{"image_size": 40, "crop_scale_min": 1, "horizontal_flip": true, "stem": "deep", "residual_scale": 0.1, "lr": 0.0024, "grad_clip": 0.5, "adaptive_grad_clip": 0.05}
Rows from block 6 of a small image denoising model, named by matrix and row number. Rows with one number belong to one channel. Each number is 500 + 40 x the weight over its row's rms, rounded and kept within 0 to 999. All counts start at 0. Numbers have three digits each.
After each channel's rows are labels from the 100 images, of 14976, where the channel reaches its highest value: "strongest on" is what is common among them. Only what is clearly more common there than usual is listed. The data: retinal OCT scans (Kermany 2017). In brackets: how many of the 100.
# convs0: first 3x3 conv (model.blocks.6.convs.0.weight, 96x96x3x3, each kernel summed), inputs 0-95
# convs1: second 3x3 conv (model.blocks.6.convs.1.weight, 96x96x3x3, transposed, each kernel summed), outputs 0-95

convs0.67:473562515423523486503517537445501546526439457480430461498460524522512460526472490528485419448518483537507530568518534485518562395508521532466482421501484513425588459498495492512478529495470528499494522488564523492523558532570512395461479415465502483471514523509440529506554493444438523495
convs1.67:431481526483466458600499534559491488512615433480582475477471540469516467520506489539486635495495463515515470498423487513491509512557515526530447587505509472424502474508482488505544432510557511436489492489483515552502511455568520541526477527517516523525450462512544515559437526503498535502
strongest on: finding: drusen (35)

convs0.73:458546473515435474523528491498548473534471462528451548462463460493515480476460513427427502509495518430498455539448617511487553445499575496523509501437520469394528509414515465493560486516438522477438514482473498510496497491502533504516483445462524459558472525475532503527441592543486437472
convs1.73:463505568563533489488489439443492467485569522545541505461385515496470531509512514502482557554471516470492506588547469510540549540513561505495469477488492609520527518520466490481542527480539489515517438524471482520504461450477510450547470491542502486487594438498484508503454478397489607500
strongest on: finding: drusen (53)

convs0.24:529484528451421572552438479488517512514510478501490511549517537517520549550507503578538457497490520430478473502456502501485464380563475510497534486464496443483492525521467515547552522521476432464512512500528513570447512331449526567537511536496512518512439472513456444523515488482512509505
convs1.24:456413489468530518512483500564490447498531526489551502537445457446457538543503412518460559489483547490501450575487467502514590588481435554515497525526478609548534499505468484536517530508539578509540468512455442473533523447473445432503472439509495480490527497547530477470516490486520439474
strongest on: finding: choroidal neovascularization (62)

convs0.4:459545549569469494464441478434515561516478467495480468454525553450548422478481468513506486408566443470475556437532454464515459483452541512508491514502519478433502530563458510538493566478520539471503558481527475524489599590577534445491513443469481492471515530524499473552477513453463492499
convs1.4:514528519462475497582478521576477491509610498477574495509470502531488494515509456564481606510503523520479448576471558498497522471538556542497485569536483585478509471553469508446546465520529516411498521518529495542530527452492524541523446566549499556529457470487563555529550500533549524491
strongest on: finding: choroidal neovascularization (61)

convs0.68:499519544452429549465524530507489575490430447543522498450562523459485509523496454485462492496453474519513519516478529460503417504524509479535542471504489501503454512511577485496433474471405553487492546419465426408453517477499507574577500456502460507479550580500525511443511490491554427483
convs1.68:500468455531503443527518498566502555510529527511467544579486489523490464517489486555586514512496472517468467452515502469503543544486490437479424536503487462533518501472466523470469468538524603549549394533529498542602511508458524449464493551483486570521475422481497466520504499451427591507
strongest on: finding: normal (92)

convs0.53:487527483508545498516483494452510457516467499491508429452459447545469448491492573394483519446568488544473470457528486525445433519477525519460557496517515468522398476499562494507431467490493466487536519470475503523535493640511446473456511559523513487481548526509582532481499498581549481476
convs1.53:454420541463516518509460512540507470507564556500558546489456496450514521549527459543488551489432510457497506543469504487508623481542546523498495526497473618543518479518456483460508522482519605494505529521464468487493511389474488508494506464538506538526435491545515603446466499481506542511
strongest on: finding: choroidal neovascularization (64); finding: drusen (27)

convs0.89:453502506508523460432518515484527474480505533525505516436503503513479567584469462472477452515468484514535462505511517513484498482504504557463525485469484465563488518450407510499495454531480379366437452509431526527468535485488532454493513511521514395535434450524464471427493481554527457514
convs1.89:511546532464490531491604453507478507509439555486479496528523455507524532457518582519585554511572512426543507549474464484465507468515532480493452543497479498438508481491500498557516470514511543498506529496489489487533486529519487481541365559506481377511515604587538514505514509510529469500
strongest on: finding: normal (87)

convs0.58:501451529517504458430548496484523520529474525515519509510476477537513487529531514529499456536473479508485408549440489442488510478501474480440514524432506487493518516501440471455536544539487533415457465455468419542502533437533533499503394550508533345499463431437522531450521503505468498529
convs1.58:478496506458488516567411474574469510487453521502500517530487519514473502493528483511452555466538480493552514510619472477493483542549505508467480535515547514470501482466519507496510490454570491559588535530543556426522416473443401544490553456554512573513448467541499559577485523461499505508
strongest on: finding: normal (82)

convs0.19:528542460490491534480472497423519446556534528465529491541511495565521465507488545447462470533431480459456486511426499457479520393406460453562561486532403461508461525525509504489425521524420487525473468413505476473561499523521508453527506437458529447464503484487485470505512507539493561512
convs1.19:513549422528527526523486566451500487509455545507495534512508479454486492499481487497519476419445520483428494446457457483525438487490418499463510488536490512529432469452534515494522501514401484500502559472483439467508515423536468595396509502541511492530418468493470527525482503589547423494
strongest on: finding: diabetic macular edema (33)

convs0.32:527566485576479493543515525486523554520620473499454499457415460499539485452505547502437524448515487473445455489494432505516590543509533454500464537476524502449528483504490480491550536511424509478420458469507498499496510466500568474471512499477548390521476455433511480548476491438454540481
convs1.32:474455476404491499472527473494514524480341522505534494471563499493421516532520450483472503474453400466482500491500522470521377511456430497545557461473510441519467528457477510515442506500525463465507492462440482493457478469520432541507495511515467519477525549495505493455510454538457447461
strongest on: finding: choroidal neovascularization (92)

convs0.69:427492510544447555519352433452528523465501411549494444479554466529498530464502496486428473463474531474477456485494455500522485447538502534503567459507470532483500476491494522514544502490455460481429563472470464482500422458466481499496389472508498471519485520488580450516461507505455537499
convs1.69:525512540488518555544443486505492556522512553432509486601519501480486508539527482534539503534514501507482563517524504434497496492492536507519444529486362463495454514495472479506544494466539486514502459527515552475475520495485563385425390395527500530510479571523496519550478518513484554514
strongest on: finding: choroidal neovascularization (66)

convs0.44:450492542540549468443568559475500552516519438459559476401406489448454449533497410502511511491499473480564535463539583499486493418462562486513529537523558447537494509491518509497508467480460530487514433490512461502476519479458518452533517481477460510454498406491489515481459490410516492460
convs1.44:467487491546489478483474484513497509496577592494449520616486496617487504455500558570532468545562502532475501463522488510497498488478430455481500503478499520474534494540481537525519386500619462561486506561505520496586486568493497483489499470481496544510547504487443500505436512484463543493
strongest on: finding: normal (78)

convs0.61:510411477463553442493479500561490439443460467409427480481499453502540534505457465540423468551487531616528498505469509517540517536506478472504417498532482488562592452485559483547508513506486453531418523487509481503515462553513526440487475518490520497534500477520503522431518469495518423549
convs1.61:444592490555486487611467555468521473466613555468505490466401500468490504500517523518512509482456532476514530462445481500529560523537472457512460557528510502558579508499488468460566553486483553469510532525453473521472430487497466526501517538437544465492467495454445448501426476487504530546
strongest on: finding: diabetic macular edema (29)

convs0.48:389498532483507516494528527419530544506551507506547430411456455404498559462493463494488493535458515501519510423451516502547515445486498477539536452486473530612511453573416506496456448531440503500478522482514438477435526461460502484511521467476468468488521516472482516433481484552484478503
convs1.48:504564455566523460466574480540502518502441557483474529472510507592529489479501600532534445565525476513534513523523505538464504482480460454493563499502543471540494493448496527513477385516567435479501502540456452497622506503511463554528499534529485423507558465533507515447498500482541545493
strongest on: finding: diabetic macular edema (36)

convs0.8:485544444505509474504508477411520570557475504492491491514511485538487463440515551420464480468575436495501468435515496482453387445448528448455538514481480461501408524407492504490509495511545486458466503481496555553501516616507517437498442509515531439451543513485528500517491532526490466495
convs1.8:468510473491490511551493505518493533513633564488536532436447504521521449516499453550485502499419485439485494523499500468507600472505584508533484548558499596556478519520470492456492515469489614470485478503472467489545484415474486475485454505492521515499449451520545591442468508510524522505
strongest on: finding: choroidal neovascularization (64)

convs0.57:518464526528484447488491510470488489484405511475493474451437519575543555497455588386430483364483422498510486526497482506507558450477530519508476485528510441494515508483540477510517464510515528533464536428534514448500553396494551492523475490466468502523519541507527513525435473450492502538
convs1.57:477560412546523552484582551521487500497484585537485510477553547526470430491501535392481479488526517564507550426492457496528447536494463540516548421472535480478458467479515513576457499468434427433521519515454470468478494495590483486507493456520488491520500556420473522514486518495469504505
strongest on: finding: normal (92)

convs0.65:420530538394474502449481456488483541460516367496520468427471490467468499522474448569512457560390481493526514484534548472514439481504447490472492522513492526471485513474436505446542534526513532472463446498506404530531476508471502510506506517447486504522437449489477445455564498536505460499
convs1.65:515496551467530584428509499491491489497435618500486518482561508536441462463505514482526518558569500511510477511537543508481435535472541526495585516514442498460444534509474506521514595518493502477511563502479544448501506601528424500434499451505494518471510521511505444450570511561565469473
strongest on: finding: normal (82)

convs0.80:533538473473486530490475514489474544491590406547487475482387529484464406472484527506485463472500499460542493490501506510529539442518477504523489417482489524478491500503485493446499527490436550519528513424510463502491476437507429534543523401487495550457523507464471488544382490419463545463
convs1.80:451498554569500520531529505445461493494512652488535555518502468452509479427495470473575562503523507526473488440460522484464512544461539491545423527543461479479485474509537502498545439502480489516487559512558498467601456590496504489531496521473497510478571512539540569512571476528525520515
strongest on: finding: choroidal neovascularization (72)

convs0.29:515455462460434486482422479516507491453385425450514508526519473507531504390497505422445405407464495453520523547505447462471482514497444479510541437502477420497498539495521457522488464509435426522439559501507492509483477478536469492474508507461445515516558476479466480502538532505493466497
convs1.29:597491476571545534524554493550488430510421545497477545526548470476481488529495498471475581558478459521529497504539531551491453582485568461459453514495543462493463488514554534494406585478538456484552550546514532486456524429541488545482477566567499506475532529525495497516514512531459458483
strongest on: finding: normal (89)

convs0.2:475553499482489495535502454445549513466466468538529502421492506520511369528497529485561437573570510515493504493479453493483506442557571479438483468530478494499580504521423470501535491490520487433528493421566498560435504497489466413494455483414493479490544508526549525545456504498490522494
convs1.2:486491527464568512511471524527490478508566556507572474585468476503510534544490452537484573443510559544490467513475554502487550520516551591502478564495454537459527438551464514457519550482573474467510605489438514519587473465448546561545485503572486518515453525527532555495511489510500477491
strongest on: finding: drusen (53)

convs0.42:447501496429453476519553502494473494525371488472512494574541462522536542477460517441463487476528557526495454512461463515486446432465447475502540487510530431559462552508522492524548383526480478507502538479525501504492525493513469526509499517417494500554468599507441497504484493524576416484
convs1.42:528555464542531519476440513462530566507543625513447488456557512483462512475506597476528452548525440530459514427505528491508432562446424468498594463494491498590510517429556499528400538502482485543480505488551542470469536525472468507488537513516506485495515496498461494526500534530505501506
strongest on: finding: normal (86)

convs0.94:510531508438493471555506492427473517518396450501465422536501433551479513490489539547509460474488417529491490533491536459478552417540511504492481417496492502406645463511487483476472509481490519497492511468528525510546550522602534491502510468468458503497493572536469539546527474485479517509
convs1.94:427490523467523500605539518516493459506597535490513524514478582426561450556503445537512582540540507540512486450478490521494488515536509521506461559492470439521469505482510494510504452524580463435438434553476512524551536447516487483511429586558500471536481461521530487557490526521546487485
strongest on: finding: choroidal neovascularization (63); finding: drusen (29)

convs0.14:476482458490542486441488515525500454450445470536526553515494587587503493534440449520424450470497528475514474509544487556511493552455452551429471482488538496521445530467453511443549540496534493489432516501543503532443593487466479477461476472482478440528467515479462411493521477520452389506
convs1.14:461566474500483575560519493429472507501519557497483406506553451449510459534507505522501572520534539487503508526441541498485464394487532418494457497524517517426491456567455507527498527504479505434511565483471523502510488447527522594483457516506492473464499592522491492522501483558481392488
strongest on: finding: normal (81)

convs0.56:572546510467540466480510445446508488493525452516454462477525551503459439521473544493546446465486475450452512543514543512483494437521612485459490462504507436489621507543467495489416537481553560467546509509518480559504538484566513388499495476449447475513527487518453535552470508516484508517
convs1.56:480470549486486522510476540552473450494512533492556519533451472484522492564491419528466625467537599528516486535474498508503558480576538555511409549495493569442468446571490502513508470502564454483465549498460551513533495472497544518490469531570521504526405491500530534504479480483517434489
strongest on: finding: drusen (69)

convs0.6:513521503476445470565510463514511530546488380500521466490463560500486483526484539399521534480545365513550482440451543516468468386511507450477574478503490491455477533457479495521509511506511507473530444536485569540459525461555454506543472477522438513462549509524541487523484475495499554487
convs1.6:517568462557465525482528508556478557501588564502537542452449434488498514494514505499510495537448536453475529458492454513530579581545514474536463512516531556566487529500469474458465491502499586512553476506482455437533464552450433536519572458443522511504459417461477468441441517485510527499
strongest on: finding: choroidal neovascularization (72)

convs0.33:540521473506460532512422526408527448552477490471518480449477497431506493499494508475481407437463509488516481495460514524516530435439392511478546438497529507516451519497465514460452503476474424503497532511504474508564475468509419540469548378503500499541584523552511513441486503508467453533
convs1.33:478495572474562522516509492490483554463522530506483455546522515467488480540496439562521657582557502477509524526522555480485494509511589519531433550495463542469544485542457499515502511506537573516532574467468547451477463466464509493530453534541490560472547541534506586541483491473458511482
strongest on: finding: normal (86)

convs0.79:458498522482493570503445484450533467486493459547499557369530464579517546525490475517490437458515513538509502480494471536487480488524444585473583497496527490546494490517509507520511550446483378505511531460481481494539520559426375508451465483503509499488540495537539477495457495570485516519
convs1.79:484484555441550529510480464481513449490562504514580461549519537426484500545505481579479625524515524492504509497491527481477574456535578519519448495479467525398518464520424476462502535471535460482478530474456493517524454403484520495483540471559521513487481555549577559466524483477497473493
strongest on: finding: drusen (33)

convs0.11:468510497469466544515423490550502452552544455475484446469527523416525454475463517539557476425464456492540510492469516466476464439535521456567490477536489522523504472495558500496427548533385529445477536531508448465445531528496578488482579502425495541494523524529453500509501487564472419500
convs1.11:503510543534484461494562496532551476491574593560451537520468488531474473510497543448507473627473505554523480510546547511527552519555523491503509513501566560459498511488500510504460476505484522548542460525525543480599509463492460536490504513510498546536482390426505497506451498424557582496
strongest on: finding: drusen (42)

convs0.9:461496522476489537474391505514491537488483402536532441503553542496505462397487521485559529484494472456483521445507470511538455430518538473557507499515504523503464514539502535507444496503489576577555473441505479472499496466472535512534462533469520552477351423446521495550527510489497522500
convs1.9:518533523489509490551519502452488565530495540465519469500504498526511580577485553546566529480538532471503453471462404483504512497521450551582525534544479565401491514464493493511529493524444551490472461500525496503519471529415566459542360509500470408502485540504516476480537498529466512501
strongest on: finding: diabetic macular edema (39)

convs0.41:516499454429465490403431521427487503483506411537509525462488471591467525432471506452504383473413532509523487506521490546515506433498416525516566415540470464541486542500456522543483504480554431519447502537541458505497497511504478492479447486476521463538528518500463442524504513489517480501
convs1.41:557572510434549527576446486537510469522537504467485506481611500468489565528492468498472523459536588549491508501537521521493472469473496553518447486513508480516457455469541487506426577477580488536511563510498603504515523492494505488432546546573497488458568518576521551496493510568498512504
strongest on: finding: normal (93)

convs0.46:523521405505477488503429536468541488501512476512517554481505506548514500536518489475382437454413490468494435492430450514514536513463467507442497495499552510462490504494510516460481613492490458487394551521516493487533513471522481473508404454458512400522560534496522466462512513495463449520
convs1.46:504477594462520451495488506431451503490491448475468413478445483473463436480508542517581542518618513519433503497519494450468462471491503533543443520510486475451509491539529514538479397507549549575593490447473534502498470515502548540475536539510469554512523509512440526562538494507498544509
strongest on: finding: diabetic macular edema (41)

convs0.45:570468503400472536486501471416480572483503547507449450539476526501485519505527549482500370414574537548484503560531471503496486443496473472480449474491414447552541519479512479533504457530523510499507520475572454511494491519477533473451505526495495498492514531534460539514384536441497475499
convs1.45:403482458495506413555448533533503449501498522470535478464478477462542430515509435486465607525484468583497519502426544488509475443485558557500463503507466539434508457613466506573544500494517510471519537522487548502494518417581502506489455506549505478514447460522480519543500494527510505475
strongest on: finding: normal (93)

convs0.52:540446530402503530418507481443507539498597515575506495496576530479521497517497471567481437534473555552506484455556477474471431459503444466509450495477534458518497510512419529459490471489553458555473456456516443494457488527504445518502491584474497453533519533505485494503457514599494448474
convs1.52:514607513550512492531481470490523518482459591543501472494543526517464512451497521521507507472518511533458505453474513517426440505502426548496551449528433422485551505545515493490465570495430411455485512554537464530607456550454517455506502469500515502520476527478567447542581521503490492542
strongest on: finding: choroidal neovascularization (77)

convs0.36:403527504390482500523529546546509530503414433457498507460471466421446454521481406477494497517481457560540518498482555487472484451482540482524548491494557481467621531471482476559554457532464506472499511476522540494440478516501436519480490492473512526494496561518539502505524535530517402486
convs1.36:510464484619467438517549505449542503482553614548485495499425488554565506460515634454495463468529473524489476480501546519525551469472514492501527480486510518486548490463471516469454486513441474506523462544539506503511515452481552490518512550497477489496534449483481501512407538424492597481
strongest on: finding: choroidal neovascularization (65); finding: drusen (31)

convs0.50:446525487342486548486519496529490517549460443495487476547563488494431448487476410523537434511482518517532492499512528490509482482483447478537563468485529470459495508509389491535480493523522475510469555522553445502555551504513494530514553500434495529472468553525468492564542518579537433483
convs1.50:539611531532593481527495510464529475533539536575482524450571542532481469495460587533534447526548471484497528485539560477526469518500503503493490458516480468485429499456557458399490573459421508465485477559468536519461506578524506493491502468495484452495499575442508472485524507528487566480
strongest on: finding: normal (95)

convs0.82:507430477477520479508400464525500472470521383494547547435445462553503428457477484512382444504486481523476485508475481510479455544461421468483512522503561521525514457479536508448548487498520555513410494559515479482530442555511458464486469555491480471494525438491511447440542503529494468481
convs1.82:517486609574562509594458510409522416505496533535551535535467478509555539520507524507512484472530553470510506450479481538495555494495529568507532561498519550539516488495555533464479555479478482474495506467520461552513500470461623513461579463466483545494522522530527443519458517496485578492
strongest on: finding: diabetic macular edema (33)

convs0.70:472465483521534407425556485556475506492439520514530567495436513581485478515478518483471502485463461542548518490514529538458463509515547537496500524517481455497497501537452511500452502487520458493526435528497524506476585547522496557543514537509536482478355380460451485513488517557495424529
convs1.70:540520556478485527497474494500480543475575484474435449497457520496517537526533521545490523519510504477507488569536496495477566480538501563511447530484541556502540551519559521461551496500513598543508514507455559449477467459500518430481463501439506569504619528524538555479521499452545633509
strongest on: finding: choroidal neovascularization (69)

convs0.27:530431475594530493498505517525511444515454571529448592539571462547516541539472558483489476374490596523518494468487520495493462497440459483497508530464507442520396483465533515524541413494522448475493554556505500469535477549480500532520516556486513520469537518490498490500528494526550454471
convs1.27:456521512492454464450453504442463542508455484492505493417471519445521430473499462444447525518509442489489512516513499479507446564499510458537542447501517446496577508512535519468467589501454561514467479408540518479420502576521510494522450493494530522456432543424520513438479547488433419498
strongest on: finding: normal (93)

convs0.74:456501537545447480479520537459541563481541499521546481296499535442513499510540487476505472567442497560526499501482504491506481401584573481474520486496456529520508487527539501474515437548473448486486467441528482506418504509490513461522531552492479454509516514465542535501489493476505532505
convs1.74:464568432532519419463561492582515549507483552506512495526475490598484563462496583456517490489500517541519523502517475530487488521457481563458501501480520445568487513458422534460485484505551430477539486563449470493604476513511468524554467547525461455530577516513502540441457480495504546518
strongest on: finding: diabetic macular edema (35)

convs0.21:513572529487500516459481490473499516427540485508563504407474474466505489448456488534367491493353441496517511465479510487480519482511499464473508489520552502552518519553493484478455500453488495499488562391503524479491516457503395464490452479438486454532484533458533509491492448493451486476
convs1.21:447465534514529485532511489489504482487536582570489490558510475532462487484499538539597481546614521548467485473491518496479519433553467534556522473502445475462477444473500497502468455510479445488484560550486447473568480485461570584492569501536516553521582533520507556550513504545424514522
strongest on: finding: choroidal neovascularization (67); finding: drusen (26)

convs0.26:391553451468453479611529559535445510549445508495489443517487465573511454452456523512477518490487558537536484519527454498488549515528481543524513487521475506559489502469519500496599439506434521484483530542456475489532497496499485605514537525508503547463409521465477489510512488599541485499
convs1.26:585525490495538565504545473416500528520484439501453517503528521477503511489526470399505426545465441454483509460496527507530442521499484426519526492495543443559526533437530473548522595503454607530497414500517513483459538557501494494489514478456478515527512432492485422567528522482517534513
strongest on: finding: choroidal neovascularization (69)

convs0.20:397516468510453466486489509564503474479520507508495441496464504490465488523517469495451457518447554560493441546545544469478515485598549541479483521470485519465519549466521500534597395553464484491424453456553466535529506436469509486462478474503505498502426477481479549519479482445597558519
convs1.20:530568421589555537551515565460514555478485479451490455526491489541493506431501530428515494488493492488519488494501453513520468574405412554487547502493546426564477516469490540507514580498426523513556457587512464515484480562482532563502487545512505519556524529479469449525503514498523467518
strongest on: finding: choroidal neovascularization (71)

convs0.34:547419454542495456479506507473449535502585527500567484416495501551547506522517521511456465467452462544503481493460480538454375505484442430515501492537484456491542428482503497478477468453538528433474504543498509483482505465517523451528512611486494385480541469512520472486468501563479530507
convs1.34:515541546539468490524490544527534468508510616605540541505506495466549419491493431510461511515425522494490500484463511465507553432488477572486488502509466540526455487580482537481411564488467472501518516570578497450554496469494514504484506446502487569485467464555512479518470476584543543499
strongest on: finding: choroidal neovascularization (68)

convs0.37:451458532491497475473471548549523554483460443517507543425395489545540485494495533508480476470391507466614523464510516528502534450461548565555516554532527486543478483482514515496448440503458457501494475561492489475465504488476477505538527529467488547462452395493520450454539501585531530509
convs1.37:581506433557470462464536496568491496488473440449454527486536528480526490441492489424452499528536430504502526526546525529503467534493474476491513420508577493562575538481544502524401553503537571545501427524519580491414544538575511483507526517464506487483506493454480488479548507441498508486
strongest on: finding: choroidal neovascularization (60)