{
  "image_size": 40,
  "translate": 0.06,
  "loss": "l1",
  "norm": "none",
  "hidden_act": "gelu",
  "depths": [18],
  "residual_init": "zero_last",
  "optimizer": "adamw",
  "beta2": 0.99,
  "eps": 1e-06,
  "adaptive_grad_clip": 0.05,
  "batch_size": 48,
  "decay_fraction": 0.2,
  "warmup_steps": 1200,
  "weight_decay": 0.1
}
Rows from block 3 of a small image denoising model, named by matrix and row number. Rows with one number belong to one channel. Each number is 128 + 32 x the weight over its row's rms, rounded and kept within 0 to 255. All counts start at 0.
After each channel's rows are labels from the 100 images, of 14976, where the channel reaches its highest value: "colour at peak" is the nearest of a few named colours to the mean colour under the peak. Only what is clearly more common there than usual is listed. The data: retinal OCT scans (Kermany 2017).
# convs0: first 3x3 conv (model.blocks.3.convs.0.weight, 96x96x3x3, each kernel summed), inputs 0-95
# convs1: second 3x3 conv (model.blocks.3.convs.1.weight, 96x96x3x3, transposed, each kernel summed), outputs 0-95

convs0.12 [192  52 127  51 157 144 125 180 138 149 125 190 130   0 154 129 111 192 119 113  99 115  67 136 180 123 147 126  81  92  77 137 163 118 136 126 109 135 150 125 126 126 103  96 140 141 135 141  79 136 138 109 153 110 161 107 153 148 142 135 130 143 168 110 114 122 163 107 128 149  40 111 155 131 112 130  94 140  86  93 105 142 143 107 141 118 103  77 158 132 125 110 132 164 122 173]
convs1.12 [ 46 127 128 121 139 135  81 161 126 104 116  95  96  62 117 166 103 150 121 169 219 170  75 108 100 129 105 104 156 103 164 113 176 132 156 142 122 165 100 121 152 156 139 128 116 154  99  78 139 139 140 137 126 134 111 137 128 113  89  91 230  92 104  90 178 130 150 120 131 111 144 145 183 160 103 106 155  93 103 194  91 141 128 138 115 141  94 130 121  99 189 109  96 124  66 151]
colour at peak: grey

convs0.62 [ 55  89 147 121 102 146 112 123 127 176 113 128 111 120 106 130 145 150  52  54 112 130 108  76  64 129 143 113 164 130  39 130 102 107 138 160 114  87 107 169 127  78 145 139 127 114 169 122 125 143 156 134 116 130 118 144  61 141 129 161  60 143  84 144 170 161  96  89 140 104 130 101 124 142 108  42 132 167 144 167 115 107 168  90 148  62  93 120 140 145  95  95  97 130 125 110]
convs1.62 [179 173  97 150 161 163 165 144 112  78 128 110 132 139 157 120 118 141 163 129 151 112 132 137 201 124 113 135  97  84 159 135 125 122 132 116 158 144 171 171 121 141 135 113  73 151  66 124 115 112 167 136 108 124 137  90 162 130 113 142 112 105 144  64  72  95 186 165 102 164 138 156 138  88 135  97 118  72 190  65 181 118  93 144 193 153 201 144  94  83 103 127 183 114  96 119]
colour at peak: black

convs0.88 [123  97 136  61  97  75 141 160 134 116 119 134 105 104 140 113 111 191  79 164 111 140 143 154 204 117 125 167 104  93  86 147 125 140 130 131 167  88 166 146 129  86  74 110 103 138 114 186 110 118  89  79 134 145 151  93 163 146 136 110 118 158  93  51  40 117 152 174  98 153 123 113 112  95 138 118 143 104 126 116 137 108 131 125  61  92 128  65 110 120 123 127 118 219 125 104]
convs1.88 [131  29 157 145 125 143  96 121 148 180 126 172 120  64  87 100  82 150 174 168 116 128 179 180 119 115 141 105 150 112 137 154 101 112 138 160 112 159 103 150 130 138 188 104 108 105 144 130 105 136 127  77 113 171 133  63 114 123 178  97  97 114 155 121 210 137  87 177 177 148 117 105 135 163 161 175 149 146 133 119 109 114 157 110 159 188 151 142 121 108 132 142  73  60 126 140]
colour at peak: grey; white

convs0.54 [118 137 136  90  84  86 128  82 127 134 142 152 121  65 136 178 140 165 109 117 127  84  98 114 170  94 152 105 157 146  44 137 178  90 139 131 127 172  89 118 162 173 145 134 166 114 157 164 130 125 135  94 151  92 160  97 160 130 100 178 143 120 111  89  96 121 149  43 149 146 103  65 137 116  70  91 120 129 147 164 115 104 133 152  46 138  94 142 146 131 168 134 142 142  45 119]
convs1.54 [ 51 161 123  85 109 149 134  67 117  92 153  93 155 188 110 147 138 104 125 128 150 137  38  53  91 139 132 102 129 159 190  80 146 149 131 127 114 128 169 136 127  90  65 116 139 137 120 138  82 131 102 171 112 115 105 150  81 130  85  99 234 122 134 106 148 141 116 180 142 132 158 156 122 183 161  99 139 109 103 127  85 125 117 131 118 122 115 125 100 117 193 128 173 130 132 115]
colour at peak: grey

convs0.75 [137  68 152  62 124 134 112 106 153 145 110 230 156  15 135 140 102 169  94 115 159  85 134 128 150 110 161 119 131  95  74 106 155 169 131 151 156 149 159 154 148 102 134 123 120 132 154 142 105 164 103  99 136  59 142  97 181 143 157  71 116 136 133 128 128 143 140 100 194 122  99 125 148 154 155 114  43 104 150 126 126 109 151  89 133 110 139  65 148 136 102 136 103 121 118 125]
convs1.75 [108 190 122 120 140 141 133 147 134  86 138  36 158  73 103 140 178 115 127 175 204 225  93  99 121 121 108 156 142 159 149  93 146  74 124 135 161 135 111 143 106 117  88 135  88 159 121 164 107 146 165 185  86 101 104 139 122 140  84 145 121 125 130 165 135 120 133 175 136 139 162 140 232  99 112 169 180 147 125 165 122  83 123 114 117 145 113 150 117 114 174 125 141 144 132 110]
colour at peak: grey

convs0.43 [101  40 110 105 115 100 186 131 125 133 136 181 131 121  67 129 160 186  75  77 119 183 100 103 173 133 130 122 151 108 111 180 121 161 223 152 155 122 129 172 157 127 131  76 114 134 114 132 145 151 136 119 106 137 130 108 120 140 113 108 142 140  58 122  98 137  95 218 105 134  90 118 138 121 132 103 169 140 174 170 142 128 124 109 107  30 119 138  98  96 120 128 122 136 122 111]
convs1.43 [110  56 143 129  81 121 119 135 136 150 123 144 121  60 137 112  96 162 150 111 135  94 138 168  95 106 148 137  94  85 182 130 135 133  36 162  88 162 115 146 138 101 200 130  55 102 131 144 112 132 158  89 171 158 155 107 145 128 125 142 107 134 107 145 204 120  95 150 189 120  99  83 134 170 128 122 200 156 145  79  92 154 151 143 105 188 121  97 105 107 178 129 100 137 137 132]
colour at peak: white

convs0.50 [165  85 151 147  64  72 105  81 131 109 152 131 129 163  97 115 156 113  76  97 114 137 186 109  90 126 153  93  87  91  60  75  84  53 119 139  89  71  87 111 114  98 101 116 114 104 148 168 141 124  90  72 122 151 140 113 195  91 114 129  93 145 100 136 113 112 150  60 125 106 161  99 100  93 101 134 151 151 145 152 115 104 123 103 140 122  74 126 130 149  96 157 104  63 104 128]
convs1.50 [180 104 177 144 159  90 181 103  96 170  92  85 132 143 153 132 159 162 136 109  69 125 125 141 108 138 138 152  84 141  79 166  88 114 131 169 176 152  88 121 127 127 218 152 102 138 167 114 184 125 136 113 122 132 134 124 204 151 134 126 118  94  97 111 117 139 123 139  90 196  77 122 141  36 108 162 117 135 147 119 172 148 120 145 129 156 152 141 153 138  53 143  92  98 145  87]
colour at peak: grey

convs0.70 [136  83 145 100 148 179 106 155 146 131 120 232 169  80 134 139  84 120 111 154 157  90 113 115 138 138 181 140 102  78  79 127 141 159 101 138 177 148 151 108 104 153  71 116 134 125 148  94 132 144  97  75 144 115 185  97 151 138 179 146  75 151 141 111 166 139 132  64 162 107  83 159 146 131 116 133  35  97 141 112 118 165 144 131 147 170 141 108 155 147 121 121 193 117 178 126]
convs1.70 [173 157 123 132 122 127 137 134 122  62 137  19 127 124 157 162 146 116 126 115 153 171  84  76 127 141  76 127 131 118 165 118 238 101 138 150 141 152  90 142 117 151 130 130 136 163 106 121 125 161 161 164 124 182 127 116 121 135  94 133  88 121 101 142 145 124 128  91  92 169 161 132 218 117  67 131 176 111 119 181 151 139  74 124  99  76 117 152 124  89 141 136 129 147  89  94]
colour at peak: grey

convs0.66 [148  89 111  68 143  96 142  69 114  96 148 156 138  99  42 127 161 130  39  49 124 108 144 116 167 133  90 100 127 133  54 122  91 118 107 115 101 121 155 159 122 108  89 103 160 111 125 148 137 125 186  91 130 141 102 153 146 167 113 124 126 105 158  95 156 115 103  97 120 133 136 134 108 106 144  76  73  97 128 131 116 135 103 178 167 115 129 173 108 130 171 150  76 118  37 120]
convs1.66 [134 124 142 111 135 161 138  82  85 122  96  95 110  99 183 134 132  73 177 186 144  47 111 151 171 122  87 180 135 190 109 136 190 135 114 120 163 111 115  91 133 135 143 166 152 129 134  96 107 129  71 153 122 125 104 131 164 117 165  81 108 123 130 136  65 127 230  66 103 135 118 139 120 127 114 185  97  82  75 106 156 171 142 134 130 125 160 115 164 140  78 134 117 159 125 125]
colour at peak: grey

convs0.56 [161 111 106  91 148  91 112 124 137  62 127  75 158 111  96 142 123 101  88 120 155 127 116 141 185 128 117 145 132 148 135  96 140 134 137  61  92 117 159 114 127 102  74 109 133 115 208 199 112 148  50 125 129  88 134 130 158 146 128  37 168 114  89 136  95 110 157  86 103  93 122 109 113 110 130 153 100 219  66 111 101  98 124 133  76  93 113 147 114 125 113 133 148 181 134 138]
convs1.56 [151 138 123 160 187  90 146 179 169  87 132  98 154 123 178 105 160 131 236 150 156 130 134 121 216 134  88 124 168 145 160 152 148 121 113 146 137 114 163 140 132 180 103 118 108 157  89 148 154  97 141 148  75 128 139 107 117 137 143 120 192 126 191  63  85 140 150 167  90 173 143 164 134 145 135 174  94  65 117 101 135 135  87 159 181 120 167 134 110 137 124 106 154 131 122 107]
colour at peak: black

convs0.11 [ 45 157 124 133 118 118 101 164 138 127 136 204 154 135 136 126 145 116  42  43 103 111 103 123 162 136 122 175 145 127 137  94 101 131 157  89 132 105 114 124 128 122 110 149 117 154 148  92 141 137 144 122 108 120 133 126  19 141 134 132  75 166  99 147  86 108  90  65 126  47 137  85 158 102 101 124 130 131 165 162 132 132 142 109  41 103 135 121 116 116  77 127 101 140 152 146]
convs1.11 [164 116 141 147 150 143 117 162 127 189 107 110  82 112 127  88 118 170 158 160 119  98 121 184  97  94 106  83 167 167 161 183 116 144 134 155 138 138 141 126 123 112 197  94  83 135  95  85 141 138 112  89 194 114 125 136 112 134 135  96  78 129 180 155 146 143 110 255 147 163 122 139 150 155 168 139 118 131 110 131 121 154 157 158 117 180 161 149 137  79 165 137  80  97  75 132]
colour at peak: grey